A small multi-label image tagger, trained from scratch: 9700 steps.
Rows from block 2, named by matrix and row number. Rows with one number belong to one attention dimension. Each number is 500 + 40 x the weight over its row's rms, rounded and kept within 0 to 999. All counts start at 0. Numbers have three digits each. After the name is the row's rms in percent of the matrix's.
# v: attention value (model.blocks.2.attn.v.weight, 192x192), inputs 48-95
# proj: attention output (model.blocks.2.attn.proj.weight, 192x192, transposed), outputs 48-95
v.48 110:540465526497481536398509438445492532558559523511555442556469536548561486481517467557488498550539455498461439550490513558541515529489494525492484
v.49 103:506522490459456516491526547445559543463533482491459514498476556538532490558491480543525518526479478468487505442498516567467476592524550507458478
v.50 095:388446538508478481493516512473480519477546478543521537529477485411427479463509513520535521545476501508494509487518526521446551567478489455516509
v.51 098:457429463499487480437564523579473484499459458475501548406487466519512469526529485452513456493441414525549500467490457556491472432514497592484507
v.52 091:513520473435465481424499499527577526479502487470519438520459468570478417479530534438539523483489551472510486463452459452548460514503507553469511
v.53 099:478502509473486416492441507493450461460517475504496481514503500485553447529440486448553519448583515458510518466505612440496516534493502486540509
v.54 101:562532443513604563575508457530516565476559549463443455490484456456551566459542490458507493474516530513495492589469477458515492494475488518466507
v.55 100:478525526517429499498474446496541493474547484430541519493492500492540486524485534507394520532500497474522502528479579448500548513499473510566544
v.56 097:518485486420528561526454476432521462518492552539426511502482526501473562518489516529493514540504542558494577530484512494495457488492403470519502
v.57 096:529526477542506521455524538467505556516471550464509447585508531587540517488438599526481512522500494480461431456417510484539595488488540474501427
v.58 101:512479554441488599547553512501494470515565529500504499466432504476533514461465527524424502523575476533475508485452512439466531487520476534521572
v.59 094:426438481579512491447503526441510495536519509444540529527488553525494464483493436487481547505397458503554491497465459447514494476558463473474529
v.60 097:484554539487433473546482502519499494557481451495494425426479486526537448513546554496511490515518510528505439390530438428515502441464506546549576
v.61 098:434530481462520403520461511458448546567445554504578564496486549530458443507422428464518597531464531481560564516445589526455480465594507486445497
v.62 086:526497430424489486414467511518469582491479423541508487516549484491447557497479511483513489550529449541524478431515482557535484432519409541453565
v.63 093:534509603407588441453452511514451448497502416477554538462450470506603418558466517486524435507566500527525489488522501515494474465535496494551469
v.64 095:622552514504534507456513464509522520499512458525445474482476505557500454466537493519479415507479494507460518442515485516505487511497532440468516
v.65 118:452514454570507527470483480487516475499545476484474431480509552531479516499551555418520524490549520514520464440420554443531515567537481442509527
v.66 107:587507528525506566503504528431462513433519448491484488465513480491461479473521506592518438488514515591555450468514542522582477500408507463423500
v.67 099:517567456458440460566568428479496521517502581484433446508549503442419423511557457500464491560523550530489497526533549502459501540467531508462516
v.68 095:503538476532478485524483575498538518469408466531470503517460551502404428470591506486460493422498469446505494461481573455484506488514555468565469
v.69 105:494502540432485500437467530618550483435541401460540546468520560496518547590558507462518424440449472521529485516442411506419440511550498550495514
v.70 101:570526479487603545455555462439539516440503529493477425433432477477525509445519553475483427468512558551504490507476594479549481472518518460481518
v.71 101:604475498562544494524484391492489477460517521565517525514409461449507473516489500466488553522540503423520497455430476530468503564550507495482509
v.72 106:491514522507489520507505545503512487483481558470449429447439595543507466547478509549559438486432495605497490515494499473481498522472564531476479
v.73 088:446518513466408484468449495530515474498489558575587519514447511478497481508411449535513488518520498466486481461405565509477458528528488503575490
v.74 103:509459497499525467528510425435477434476493575507464480565561473478487472520544491457510527545472450467501533501482585509554461494507579480518484
v.75 095:455454526500500500527497547495481513501552437529527487441453504512536471470495508444522498555544432553401445464565449453470495473551486486535475
v.76 105:495463480466453479509582460459510457465519462534477536571493518533488481454522574469456437506519487509504538494587519550488462584495496516453457
v.77 103:472507505515506525483582537506556559488453479511542488512462555477498533471410508498505442462574494447511484564465576499522517476505523482462469
v.78 089:523520491536475453378540538458389460575487490502463529512480558512430510447531523490474530469424579424521514524541458542519468525528496487478439
v.79 101:536504473479554543471530476422459516507496559518429449461543451534441448503465530543484540502551520480498537503510595523534548470523536459538503
v.80 115:530570427495461487429563403600543499509550518508497501526509513519571507497454492531519558484512540429484446461474537444494480529497493417563532
v.81 098:461515519520451499512469519453492542474473494488513442497454586409495431478510527502456430479529484468512541481464503560529546554483537425510568
v.82 104:481517512554513486491441447488507525527455483484523482439464508512494508424512581491564571416538511426522511397534505589555556519470497518483572
v.83 090:519476531494558557515567524428464519501542415533474509507507457511493536472437533536542551512543442476493473468508502483540529526509449511464465
v.84 107:494493496410542523558520503486529510440445486496487469535547421452494456502530451556428478568589518582523529487522532434517471446468510536487556
v.85 112:485517492443513520505583452466538484456586609492446493450593505521533455519510506468517539488498518517478484489492563456533449488480498503490502
v.86 098:487518466587503518439448555536470585545537504496563515581488488505590520487540534458487476552516495446413503500462538512473524544498473457512512
v.87 091:540507526476543447502502569467538509480476550512518506557486474461445482504491555487496559494577477520476409485495566522562563455561488499467515
v.88 099:489526472568554487515485430501474552457521438505490448400501528481527460518468476496473547540498486522553479494505498500481410488516504471507555
v.89 092:472497423497476481529464419470479454533478541522495423491482505441534472486472448497422531525537607490503532454462551444533493497526470521508441
v.90 102:535523461492545497506514478503427489491489527547518481536519468541454506513523430623473596505510583424481485492416586540522480483492456453553512
v.91 103:492536457504472509513476452477505489539510567460555486593529503475521465596468514425502466485536557490535485537478481520437480536500506519457545
v.92 103:546520500574470509485440557566472561501488452474504443438520545495525494591436485536524448462481346520451505498466540489507489548411539429445486
v.93 089:521509447462489437505541477546478483492563502525474463451555448494505419515548507496414558520527425504557540542555475439532553465515458538555524
v.94 092:521530515434512476515557474521488479468548420504524464431560529429434458481509496512480553498574457431551465498460514542513476490530482488525521
v.95 112:493507528480476498533493516536437454538415490454552481570497497463448491522488564564488563517439494518548472533460475501450527528485423578532487
v.96 107:478533480514511468463421523481463533478503454501466547481489504449575496468427500514513527515537461536464520493450498485530470553525420513579477
v.97 106:425470441598516480481472468483459461495486520535564489499526462490573469571531417484509505550481422554459471488492527532573475412510513553574489
v.98 111:457564474497410448506537556454539511464482512507543520549505573439532411512499483593481424528590543517444586546502528536472479515540515492575493
v.99 100:441517510541488532446527463532570575488465538573442504495403537547580477518473492479496502438529550434509563476472571504484402464572504505529525
v.100 096:439492470450448504493538461505470462584507519465454516521502492508517429536507432512494490517519513503468530501568496514502404495543509432504495
v.101 092:513486491437512514480547445470476464423529461471535524499439453554508533496485449504504547511481549507529508435485527569496449547510472532539443
v.102 106:493516521506493505568524487548427466457540490541495489479516537521478453498501444509475544473511457463563551443436530485521509490466503462571494
v.103 093:482544507436509489438561499543451529496532478455540447465515463481492439445544529495509550544539480554417505453521495500429552471471484470484567
v.104 102:451551487543517513532468442470487434491538571519520521491438461601489449539470425522533578540534502489431563470566438520482458495566492519461487
v.105 098:562556470504558515497458506504581482453461562571545535514420539530501498460503539456452524428519556510558497462471511490537524507554528553456545
v.106 110:505522508521492479493525490430531495467563540522491495409551511467503472585615516403502476491402497466461478469443444516495510493504536484502529
v.107 097:521509512524441459525496496531514613546499482459443504391482504431475434446471534495514437481549436406491539465535490587524507530505591439588548
v.108 106:506519616502485444490487488479498533511495514471496532516517574423544515466462494447532461451494408455480534556477536485474521505460545498516523
v.109 101:533542465459510521529534431526462525478548518448524447558366517509524494446479487481525458536463489540546491493468466499480514522527474510476506
v.110 105:576529549484492493469537509466559533495553485423418567459527510446394450467625529489450488562520568441496454482549528550530529547529526447491490
v.111 091:556571545471534487524484441556484550547518534549590492513509490385524535517558511523515516428484564506511464434472429511542511474474469500512611
v.112 101:535476491487560454459468533506492549509485516542465466525562476446438419488448528573453528566487489520559446418450551520488509556468487490454476
v.113 106:548469438532548500454466474550503514545521449432494491531531454455610482500439494509516544529520500467480504493590493488484558529530429529501517
v.114 112:450517551494510426510476475560482553503515483552451516423507457497505438532405452546548521528542502374569520549527485473510479504506443479494535
v.115 100:548555536483548542483524492561453535498547525487560480424500533518512507449534393594461490564528532490455448529466505512542553459478494435469592
v.116 094:559486490440483507429465512531509465502469555525464497437517512590454492504530539485503481436511487496583579459489501504496460520491504532492443
v.117 105:542502507503562594485505493486499550477512554514517507532542518424477450473554533506466563528540456469453465531551574470403525469513540475552528
v.118 092:536486556435526521522590519461520453493518505458416527496512479463493467485555476538497472482539542530433474529551525509536467479544514477501413
v.119 104:512496480500471495480545549521480459516469583486519447554501572537539459484551420533483412517523509491485573527493505511502482535551491502544452
v.120 101:429570528450454524534477454483508452430549504492517578503471505575572580513521509461536517467475495530519565466585457474481479524447509480495510
v.121 114:540494499472518541548534457496506517499480578493501472539475512509590448488512511519464465576472467479469524473532473450484513475453493504546489
v.122 107:480545470455509527468482531548533538515563528490513478544513494485502438506536463562487536491508462574481400417463532439491525512455501501568511
v.123 089:530470486558586542465532429468447484473531548487495442471435540496500516508509463511574513414485492507536563459498573528538504514466531519473512
v.124 113:496527527499579503494509524507500536415545446505390536505498515588505512463465515488543509410456484538529515471501521480473481543537482495531519
v.125 100:507503521567543519478477503439494496496484548468392483479448542574488428584471482581553522525499462543518476453489573541524483560488471533498453
v.126 096:484501509495493515446458503512496526458469553475520503449433518437491507450535549552451522442497500446480513520480540529552480462459475509544447
v.127 086:521433535560560560543507503477437553459497503467518497495489531479443503482515555450500431536502481523452466530526521495517492454519478474407529
v.128 107:512495531514516461481533427405482517506472559522480430506535545464502481478473516546441524568526504444537486476470454442487565559464447471505589
v.129 100:572441514505588450465493507550521462477513494538536492523514405501492465508484522549505510508487484596559585519533509530594519414495457511455522
v.130 088:426570526498487446501543472514491494489521434467522500473499526558504435444510487456533464488495469405503461524503527469445563474494505576597484
v.131 118:530390540495522554499495529556496551533478571470465526510508536516521518486422521581517484488559550568467465495497538477502503517507511503516484
v.132 117:522532435534494470491536522530456467572519569537446509447499526511502536474565540532502443422541540492502489420525472514530460583515452537544542
v.133 095:515577491531454558489556524426472518451530486475520457462573471476455579508487498480476441530524492506460552520467531518549524468517496495471477
v.134 084:480489454529532543441550519448504468467501480473517450455541499550534482560494451401432465519494456569406451549480526488509540478522488462547408
v.135 118:552541484483482461529495469462461527476469480471416494497552541519448463518504372452458563564492451452524550477503461488548572520525530480535527
v.136 083:486521548574423454476522559505488517503532465535535597443445487512445486472486549553581515458479602502525540522541555561465495438508517562479519
v.137 104:572439522548549528458472513522502500472460459520559571615498459454518533525480563514490501537517521471487494485540464506525495535450461509421567
v.138 108:488496468478515512517522499470442539520439482473421535476480492482501553464477432464508490394516594480521511550488493491529459475510535487506454
v.139 093:522625465473455471495501515506461446477502545484513519483553569556457525508546498481487552490471533449521515462478544476555489465458523549490586
v.140 105:580509417510490425500486471531472521504455622534502486478500539553509469510500490456478515450496485496460574553493485445533450475584527538502515
v.141 117:489482489544466486495477479513540479465473490473549552553446465566501519530548523456545437522479455445481514524444507518478515500537593536483451
v.142 092:482533488474441562505459515487438557490527463479502541507517539541517538422502477600601570552447591512527483498498497480517460514455585556421560
v.143 091:511474600499485465489503540518471508532446426467482560527528452472588507505495495478498529482490477434489531502497435483500458469538542522512448
v.144 093:478498507519472456525456499487489492505532548509544503507553552440473481512548521520432524552517495466547492468486477485481583509572434507493486
v.145 122:493506559522480469525523481435500493467535476454597537533474529462483511506470457536479524527454434483535534531423542509496527491490475475413534
v.146 103:465532396497441489509501546595516470528507483486457495493539487561491561492514496468484494454470572411497490516483473423495454480493529521516516
v.147 129:492513506536422427498438487451482502472502458494513467514537473472480490513496521513456585545501392510502550476484481558517487512488504457456495
v.148 098:523484492554498465449506512472416463514561504489464501461505555511536512546560534560527505546472480472455548456541482475477501569529515553523493
v.149 108:459535461571537467520522543492506439527576450560472579443525490522474514485590516560488455446489626461529468516430453546471467534528485533435608
v.150 087:479549495417499462490463521491504485468473463521542424564568491483504499562505419490470489515499419520474482487454420497578527541527499424526422
v.151 095:483515512554530527515550566517413491466518519500515497507475531505538453539453515515486492506479606451479486438536406514489497509539486548477475
v.152 100:438448595462495554571506503510523540445516404423510552571450502475468460490519511499558497523500472473467427525445522498459491491539562472474507
v.153 101:520481542519459471552545415414493531532488565482486447470458461446438410488467482566438545478470510510539517474563573488573538488535499527481499
v.154 093:502506584474511489480503515483516507489502466471534581464470507508497462507518483560609471506505501487517522513516524458438488518470458552462512
v.155 112:492511499460470456515424502473494512480494510467534531543488573506497521432489485542470513561414483463489533492472511566486518545495529500496521
v.156 099:554447449454536452504528449538530464496519479447451488507501552603512474536497407456583432465477500541501475523556583471503499519517463518515540
v.157 088:526501444505483474477460488447436516632478590505475520586532550446507479491538516447427486563502519455451524451525477453584417533540482488504523
v.158 121:441483560518412610511467576552493456557516472573516499510516536538559517467532574472467508485523527529432451490461513408499456521483525451526492
v.159 107:488451654512572506513555527533447515513500513497538517454457443477468484505491574570597460457547468503495473511525436541502480472571475519534438
v.160 109:524524465426476447479516484448550526504494502483456459502471566507471492509543444464432500418501449507459534531448491453530488474564538472516490
v.161 089:521449542540575481484557493531521492496454537519470460491530530514540510499489583496492552541554503478479489503481524528458517499472509537465460
v.162 112:513539499482496547522529536412559510503485500484468492481526436458561529531437475613503510515503565559522578560526440392519483457437538498487582
v.163 091:514522490451493461464529474538438489509540448474591514470459528516552413463469465500494503492437460457591497511473506541471425479506524521581531
v.164 089:505480501517498488479501543484496455560511526476416535461513567580526486484479511450453469482507567490473507461487460427515424486529444550536503
v.165 110:502500585583599448511515474503448460463511562552507493439460440462505515534477545554523528476512529511434515501492477480514498506508421491488464
v.166 112:522562476496507460459524470481483491514574544502508525461475485560485440508515559544568530498513526427458494524502444498422513409480510538549567
v.167 112:500525456457531507467490486563497432443483484465512438470443534577455489552534451395489458476457401516438528526513568496530471506521497452572479
v.168 126:481419559454550603525448462454541515498508458486528536589531469496511457503450472495545466553482392487467509478433551525481558481531533398495401
v.169 126:514496499457452511456497580507424493550481472556500491489495514511500494501495575478471572462510550484533511507524427446460462537548506427523471
v.170 097:545446513506552519507437496493429503516471586545473447512577498514536535484494559493437580548519516502438509512489491420568491454480475471443478
v.171 092:571546468528490474502396470497484459487534511465534518501490495553460473574501441483584528480556537436468539508497447417480469475539478547523534
proj.48 107:606536484507541494528494510525529519495458494498519573443507481470508507492515500479553504545467549544509509416483509485437534454510483458429527
proj.49 108:458536448536446519484464456555469494484482530498510495505478436497481523538545561515493530489575470546562492488465461436492473378511527463558458
proj.50 094:576563464483510453540519445488547555557465542490539490508565425537558475486495563496476557505526535503483563450514433539521458501498507539516526
proj.51 096:473491481486495493524487537510510495512628486428489472566494488538502481488503546471375535451491547530476528477523544496541528471568502582459506
proj.52 099:476535497506457543513519439605428448453527502449500521487578522430497452535492465524501499465509505510560482474487508551398480504500474471470490
proj.53 105:506554502572553521488541452594515591520479507527467506454506525484514574488464454523522531560436548474447478503497456537531460488469604459555547
proj.54 098:467428495497546450442474577438497478479478501535509499492423508587523516581481452532533438472498471424545488472520500511519538471527489539466457
proj.55 097:452462468477558515476523469479491548463416458537553515508488524513534516505451432511499529587521551520582522466486459494525435461473497490514484
proj.56 098:486515544497590470458522566468478539459468490536492486520495513549486509500499504504516507405506424422455527550490513504534507543476543514461491
proj.57 097:527476444482507593526508517455520482454481461497525545433465501450485571534579423569547470569444436522514493502473492476482450470498463511530502
proj.58 101:543429460484476478440500497447473542479452548553530424512517554500476520526525458448561522557430519547526533483546511542518461538501468497466443
proj.59 090:494539544482472530552465474538445489551482472485506502534490470467469472444473537522451552480602464495465508534527492467541524514486512477512432
proj.60 096:535428462492458515495525476526518525481503493490514541501476580481477459471458486488464470536544520564532586539487486530465429596509544500502485
proj.61 096:548547557580470491530456554478491473521584468490423493521517498443484506492457582490454486462538478485496463424485498476566554495508481500473475
proj.62 086:524528498529497523532471530481503456536525591513499520446467528457501499451575474489473482454468481520389533526534554473514525535454566546530523
proj.63 098:419467484593453538533578524551511521511504554462425431494507472527440502465534452482493573570444528507483488433490485517504505485410558432538544
proj.64 095:471502480467438526526468523483482496462501460441565533459486470500464561479535573499510519507509521510523451569505470431493544475490485431465481
proj.65 118:496474469471599462559440554455486558560428484460527533531514434500428575490548526515570492479504501439491527473565479470523530461483468505479457
proj.66 102:417511534493338524475465434465535471519500466509508525513477487484503466535448503514463540577527542513519544584491469498539538492475558499509527
proj.67 097:507514462541571545485444478504498459464518448509483609452489515465528513532474526547511445530484462492465449531467482472483512479523498533481549
proj.68 102:447524495517531472465524502523446474540535502448548484456434490503529596550550574539487519550531494507525534529501459466465433503454464513464495
proj.69 098:498528495584488478477502407458520523458512491566537464522461434549516430541489506575426574569510482520430481555542566531503492485501520484499539
proj.70 103:456517478556452481514448474507488418510522492425585493556561557512558511499501535547461540475566525492508563412495431454443502496486463555531501
proj.71 101:397442484428503459532506451534534557527525455459485476474512467502464480536556527557516387482529568573580477543465480518526478457425442500512498
proj.72 102:430479443537504480440491467534542560500509412492523535553506441479503424450430520537414560506553509474489541538567497470519516490504540459534504
proj.73 091:548481510470571487608498540503499562558505449430483494459480499503385521490536524444526496496534468556507499509529510498508535497499472522492472
proj.74 110:514554536484451479430537529567506488565555480439564469520463484555477583469462514540557445503504571515542523514516408518516451513418496492556522
proj.75 095:460420492511546534493519448476487493502435552506501473586474444569481538482492506525466527487478542469552513523521501546500567542472459511430527
proj.76 113:520531460520469482539495508489513491531479492523503521448524520541508511531460423534469502506462540521481475513447495482552493496372564471524525
proj.77 104:528537457516517470453461455481501402514549539459485472544517539480526498544513485498441552543492500508515538470532502491489490526560410547442488
proj.78 098:574508498535518425515490548494456504485549504541558479453478570517524534595556461469535481546515508498532528538488444441528603487511555520437524
proj.79 101:468532516506421490442499543557488395524581406470520542504502514459554519432539551472537459498474534539458480526552451498525480470460510535466485
proj.80 119:451435490490576450629473526474478504501465537487499446463448538448510469468546482492453519442574426486516531488505494451522625474509528525431455
proj.81 099:539584518483513417449439522530471436585518524465499530460520464536481568483521532469597570502483494491528466484550524428485431503517457564504438
proj.82 108:479493468424491436539479551555506381493535543522480432479531499513532520518528433549542469536562510491566480554482546457482376484502540462552480
proj.83 089:468482512500423533501496482464552477497504509513565478560559520493481473552476449431461515521519510553476500517518461573513500514534507471492525
proj.84 102:504564552479476553461462553405522471458514507508509500532499551466507493548432566479544538466442506501487471465460424469495520503508462582520547
proj.85 111:492437493522481509457468572473500464517591462508544490550513509509542519451476554480517509502500484494533456435480458515499523507541514440531429
proj.86 095:551457485484571507585525410543569455473468577474479553549532487479471513555528429505465456465492474464540533568529494516552476545517483451440513
proj.87 095:468544471527488562458495482519494410441518486480446531470565545547504553487464495456464563532481493529552478432551533479498395565437485540494571
proj.88 099:439531517464500436473480537480476548550463578492503440533486432547494478436525491548513469495523457490501468449527535516492515497512492469478426
proj.89 093:553551535469539482492551549527443536520505537475478545505540525532450525528525576450601459503517459526455505522505456490542499501470458543509489
proj.90 099:475474466409450448541512501477518504531512446446534513482419547499482513473527507446523447489519465548525489434502458488484503531459458495473497
proj.91 107:475504537431557474483541636518542498420522513544489477472432559429463525481509530539515461494492488450485505507478499461536523442600494476487397
proj.92 102:448517488531557532527446425514524507506489561468517482509429444481439488474504474488472506455532529496488516467492484532532480515549525514545473
proj.93 101:507526455495536546528483543421526500519433460566473517468538488481523535489523481530506508353478502440401450424500485494485493511426539492534488
proj.94 091:503446477510510553508391496467517423504463535488453474499462515540514493520536565537567469483516495576515483421496546505500448451493479559507477
proj.95 115:525507521492528495506538482471462420469544461580493489422505498572437482574523491516454503513483505424485446500509499537464393507488529509527485
proj.96 111:549481500508499453546440460451505492495442580515498437520537506557404428528514521430506490443497498466456505439512524469516560510504498456477552
proj.97 107:521510533474413499481539489504525513506581488485510431549448538542442532435552496512538485423511522485427531528506488549491549553528515413463475
proj.98 110:559539518461521582498463422456475425472531510462514522467532496517536589472516536421550531476499447586525491494523494439496554573530460513490502
proj.99 100:536409445497475421458500529525449446517571528482545522567540569471514504489590491517519509536482492494526477489466528467493555551482483445462451
proj.100 093:557469577448473496476495587494546556463477521507529546544418532535471561446436592458551489466458535561410437507436475516507549532504503511550496
proj.101 104:570429506546462460520488513480500506495487501519483434530482518501467451570511486509477482516534495565498446593476465463556538494438515491468493
proj.102 113:552457485427502518507460543419501477548490459486446474419439437530459543546548564472511469461454524476446502450516501482609540493464438533474497
proj.103 093:544499541540467486534382539449542397500468501504454525554498503482529517483493474538566527503487550466528498455509524481502474480577478548492418
proj.104 099:489445472438448478484565538558550512466564455502503514415525471490474523454506490472532425470500485497476384576480516503494504539496486458517488
proj.105 099:423505475527491474569471539548471498509486491454508414473510443466584428531541441526514531461516540532535496431553522494519507503460517483526471
proj.106 110:512451516477544539475502455532503504471521420520516515459490460510520481500510463593506466524537471495500508498552556529471468457489510428501456
proj.107 097:455447491510584531496452526525510450516470585476428529555543459540517488460519514542549415470468515527518500517467481442491469437502462506478465
proj.108 106:530580450489541547457513461468486413523521537502530464455519476529488537500499514514441473584472472435561531406544493473493448529592411496451523
proj.109 102:529528531545485504503499487513527458541433442473477482441473455510410497531451481519439523450547512493485528516511517440493484513537467573523476
proj.110 109:454551454584537535503437462486468495510481528505543570458564486518553554585479521506543514468489537582531451535470507468491452447444509496486502
proj.111 102:467513477465530465558461509503454477455561500549480401444463490545522430515542493486483494535511374473499507522522549473461474492551500533491552
proj.112 106:453591486477498567576486449431477442532514491480560466526536494538461563507594467456518466526547552497488503504502465506444519440423487454486490
proj.113 109:482488527426453429533565476473520439505467535547495456523537569512489543483533460467476467446539477480493480540454505535504417551586580459488441
proj.114 111:489363469463542525470484451470532501502442461494520506506473539466471496481504493517532426459495493571575460459489557445434467461545520559565504
proj.115 104:447553491575421448452404429485582427509467520484482493479464466474489487489485553479561550455486479568504543520538536469543474529534466582516444
proj.116 092:469513537521517494512504511444460478476540515512512457554481497455540538504517501466557529550482531463464456543482504509485496443488495422592489
proj.117 102:415498484547488476510545468473480428538560487450519503523504557518521529475454546496494454534476535587561523425457446566519450464494468542498497
proj.118 089:444440492552488573429488426474513438524427474498519517513441525501576488487463552515525524495441500591530504543472538507494519468456549517481609
proj.119 107:598479455463579512525519494453483510506444548469500538520533511472504617481541522445550496432407429443437444492524483519499477507549431466440446
proj.120 103:560400498569556477496539524394489593555472518552444485474456420487510420537364441528464522477469495498491493548503542507575524518482500489534497
proj.121 118:560503546421511493497467477519519486472505533519409524507500514534453520519463500456516534426557480527449468528438513572515460564550464463533478
proj.122 107:504479472522512534641500557448480481525487434499482510477458488429463544501488501455483527415501500425458527456495501471543567482515557494416476
proj.123 093:470508427378460450560523541563497499472583478522561498501541518510558479535502534523473435557555468425437462540515449477516507476517522482476548
proj.124 110:456461500507465482515494488404456532529490453507590487472494492449530512489492509492467586510500523454553480487534473470536532435457505483445537
proj.125 096:461445480447498537524453482464512476490520415532501508533531449457425514472483514470492504469520499477458432489490570491516486489520569417497437
proj.126 085:507492496493542505508537499489464474542507476517436580591551418564489409538463544534513515603503454447481491507498536479528563507533466489493557
proj.127 088:464463528530385488439452389545534454581508458475511513500525508547470501521472500605445483547523652545533546515489512543480439529471474562528518
proj.128 116:527503527496493557470496467537533460494510478575466519496432462570535454534507464408501474540484569484537511523516487602471443496445580569424510
proj.129 101:431554474494529570500484465487495454516483517462491512476545463502465451508460495500489512514521456498502498482477459574429510622449528522463470
proj.130 085:568489493551545505493529549473480509486448521441518432560443511513525494499503438514538543508492491468460558485541558499557470524554499427520467
proj.131 115:432481535509541500469456465472499499507502516501508539474490462511505517520574509507494490454482536515492527487496371516470486488420516504437565
proj.132 114:505528544432468573470530460505526531474451506462453523512489504451472482500472573525523564535520504475468488516526494510506486451489478553518505
proj.133 086:503487586509478479458490522505510501481451538513524483492476479487524446507431485457469565525466555476537500501507483530469488510528494465487483
proj.134 075:448487549546455465479569483472547539540516520464541465477461465477566477494502552527529473520501522461505510457510506484509479562508470539467492
proj.135 108:471524482521429547460555517469528477460464470520562437526506498545528462525468564495525444470474482489531486598490540547486487552472495545541487
proj.136 076:521579446467577461514506457554476545486414536470485495572544512453426480452545562515436502476545428482431545479542498525485468566506507470500524
proj.137 103:536541554531581448472496478560473511464533556485420462427478505470546520498518474474449453471505498500528451522493434514409577504505527524529475
proj.138 113:507545499548520432442485508532545546484473503511537481475506603514550450462537561497505506425453426497451509502437433477517604512511448481532546
proj.139 100:496457516550532512420543460524445607472542503540478494626489505497510456516456504482475448443523452443455474486495542550494504479592492447491420
proj.140 113:410454514466540559455499472459447513513407491523505470507515456563489411569558504502516533434469444506518476531408504582549449513416569464518533
proj.141 108:469465507469541442524483518458512489526546505446513395444515486472486500518508443519494453501488480608534468581545534487580511472454498488511494
proj.142 085:483493514551547451506500512558482510459544513505529529522483520428441540486509505475441511468516491419485445504525498509481567509526419455485481
proj.143 093:544560423478465553551487498487508429446509449525495545450518516492411527449535533582490472559508485602550452509547546440497554468460498529538496
proj.144 096:550525500481542509482571493489428508483530473460480457531537419561436470510472540459531453543486491443526522580556548498499500498483532564499519
proj.145 113:531517514592488476473452521480467564467511433565531443527531529485571485538522489442480406502512542438510486547537463532497551493555526474495447
proj.146 103:484490519448548433486554491444497530501506586493534508494437534503481514477478539505476526463469484549439427477542589545576571500492483501557510
proj.147 123:507573485480456566463543543482480516461462425530483499480566492458505462576475481492512451525522537467563534565505532489471532478473532506507485
proj.148 098:495506535474594547466518545534473514455459539409522526525460435544461526492541476541522502503470544495501442546515462538576526508456489533448504
proj.149 106:474505515461556486436491423514480525528524552481516548564528536486506534418453622412494500430481487472425497429535528512543550524540519511461457
proj.150 087:499479512492436520498548501547549458515508480497570464474490496509511494509462534517517491493537566472617449471463518494451439476519497475533470
proj.151 094:495492557523565461496504494524459513466486531508520524518520485487462529478537503503496484470447404483472481586520497466486548529519487478554529
proj.152 099:534505516556554414481449542470466471505574529470507440511546467480534542442457482479477442546497531491497523524558534450528561493556482493520516
proj.153 104:454528455570421541467488497532496485447475472557492537499501494545554419571506445451485495591509473481482595519517506547484429515480552494389529
proj.154 091:504518486553575453487485562538462538445533498441511506566562432497527509428542497522460498532554544439495488441459492488485516514602474542479469
proj.155 115:496490535549521504503551539473489524454583426515464464534524430497509477560497455464547453548483508420465477543529558466538595467537494473468491
proj.156 096:447471536576458490572510514488493457553517572473563441498467440487516481454510576478474538513571517477460512456391532526478449520487524483500464
proj.157 092:517561506434492559519530460569556482423510507477477510448435430522461482534500464498518543540532437513513463567528531531501514497391530563506497
proj.158 126:575491513441511471522539531550540498454556539469458498495467457451435494491433487566550482565487546471558504516566491474530536475500485572494476
proj.159 109:488509483467599542453452488503457491466509469513417536458542467469493520477497483575474520526505512552504542480461427477489421455510504495476630
proj.160 108:476496496548434593493487480494550483524449467543549454496488466499554394539431501511550473490501548506487489460505569523494459498495563476525496
proj.161 085:505558467404548530556515480511494523540571557521427576462460516465477516514521522497429571513537465575490446441486482524523510500472508455529551
proj.162 110:479507439505450513481465525563475463543468443496535492506541487537471432494522523446451513493530457428546473452455488593452551529453484534490459
proj.163 098:533490539522526570412524507480437556512483528518478498554524545535589553497539453478523468490517489511421496490448519499525484505529471395489476
proj.164 094:515526539474528534486545485540467587472452551533475534467477492499496423515551543549492543497514426491445508523467522518545487508478545535533569
proj.165 109:517546466478512526404534461543503548526504517538436571493499579447473490462552528499473505509480529594523503467509412503434439546535492539466564
proj.166 111:481484464485558517533508480499423549551422477539468563577562490490453481460513493448503528500490498529473525454470558551514427536522513422478488
proj.167 104:492539527536442540500553530400555536471456508480507432503508524493564460553423472617456509479535466503504459504447488496505524497491496490581515
proj.168 111:504505502549489436523488558541523502498546507458502479375442477477595591503508455483503485525535521544528497539544417470549472483527438484446531
proj.169 124:505571541506546552531497487549564488545485502456412547468474504501423512499495500589531480454484511484451552539553498486542455473518506529483598
proj.170 091:464527480486458543459560483554477571464525459535439570462467514511436440544493468532510500491516490481559492516525412532461516496490528543516535
proj.171 089:456493495478550505530575518481410499440427508578494489551539500503480471511511521532447494470468467543508465522425556544514548506489517502575480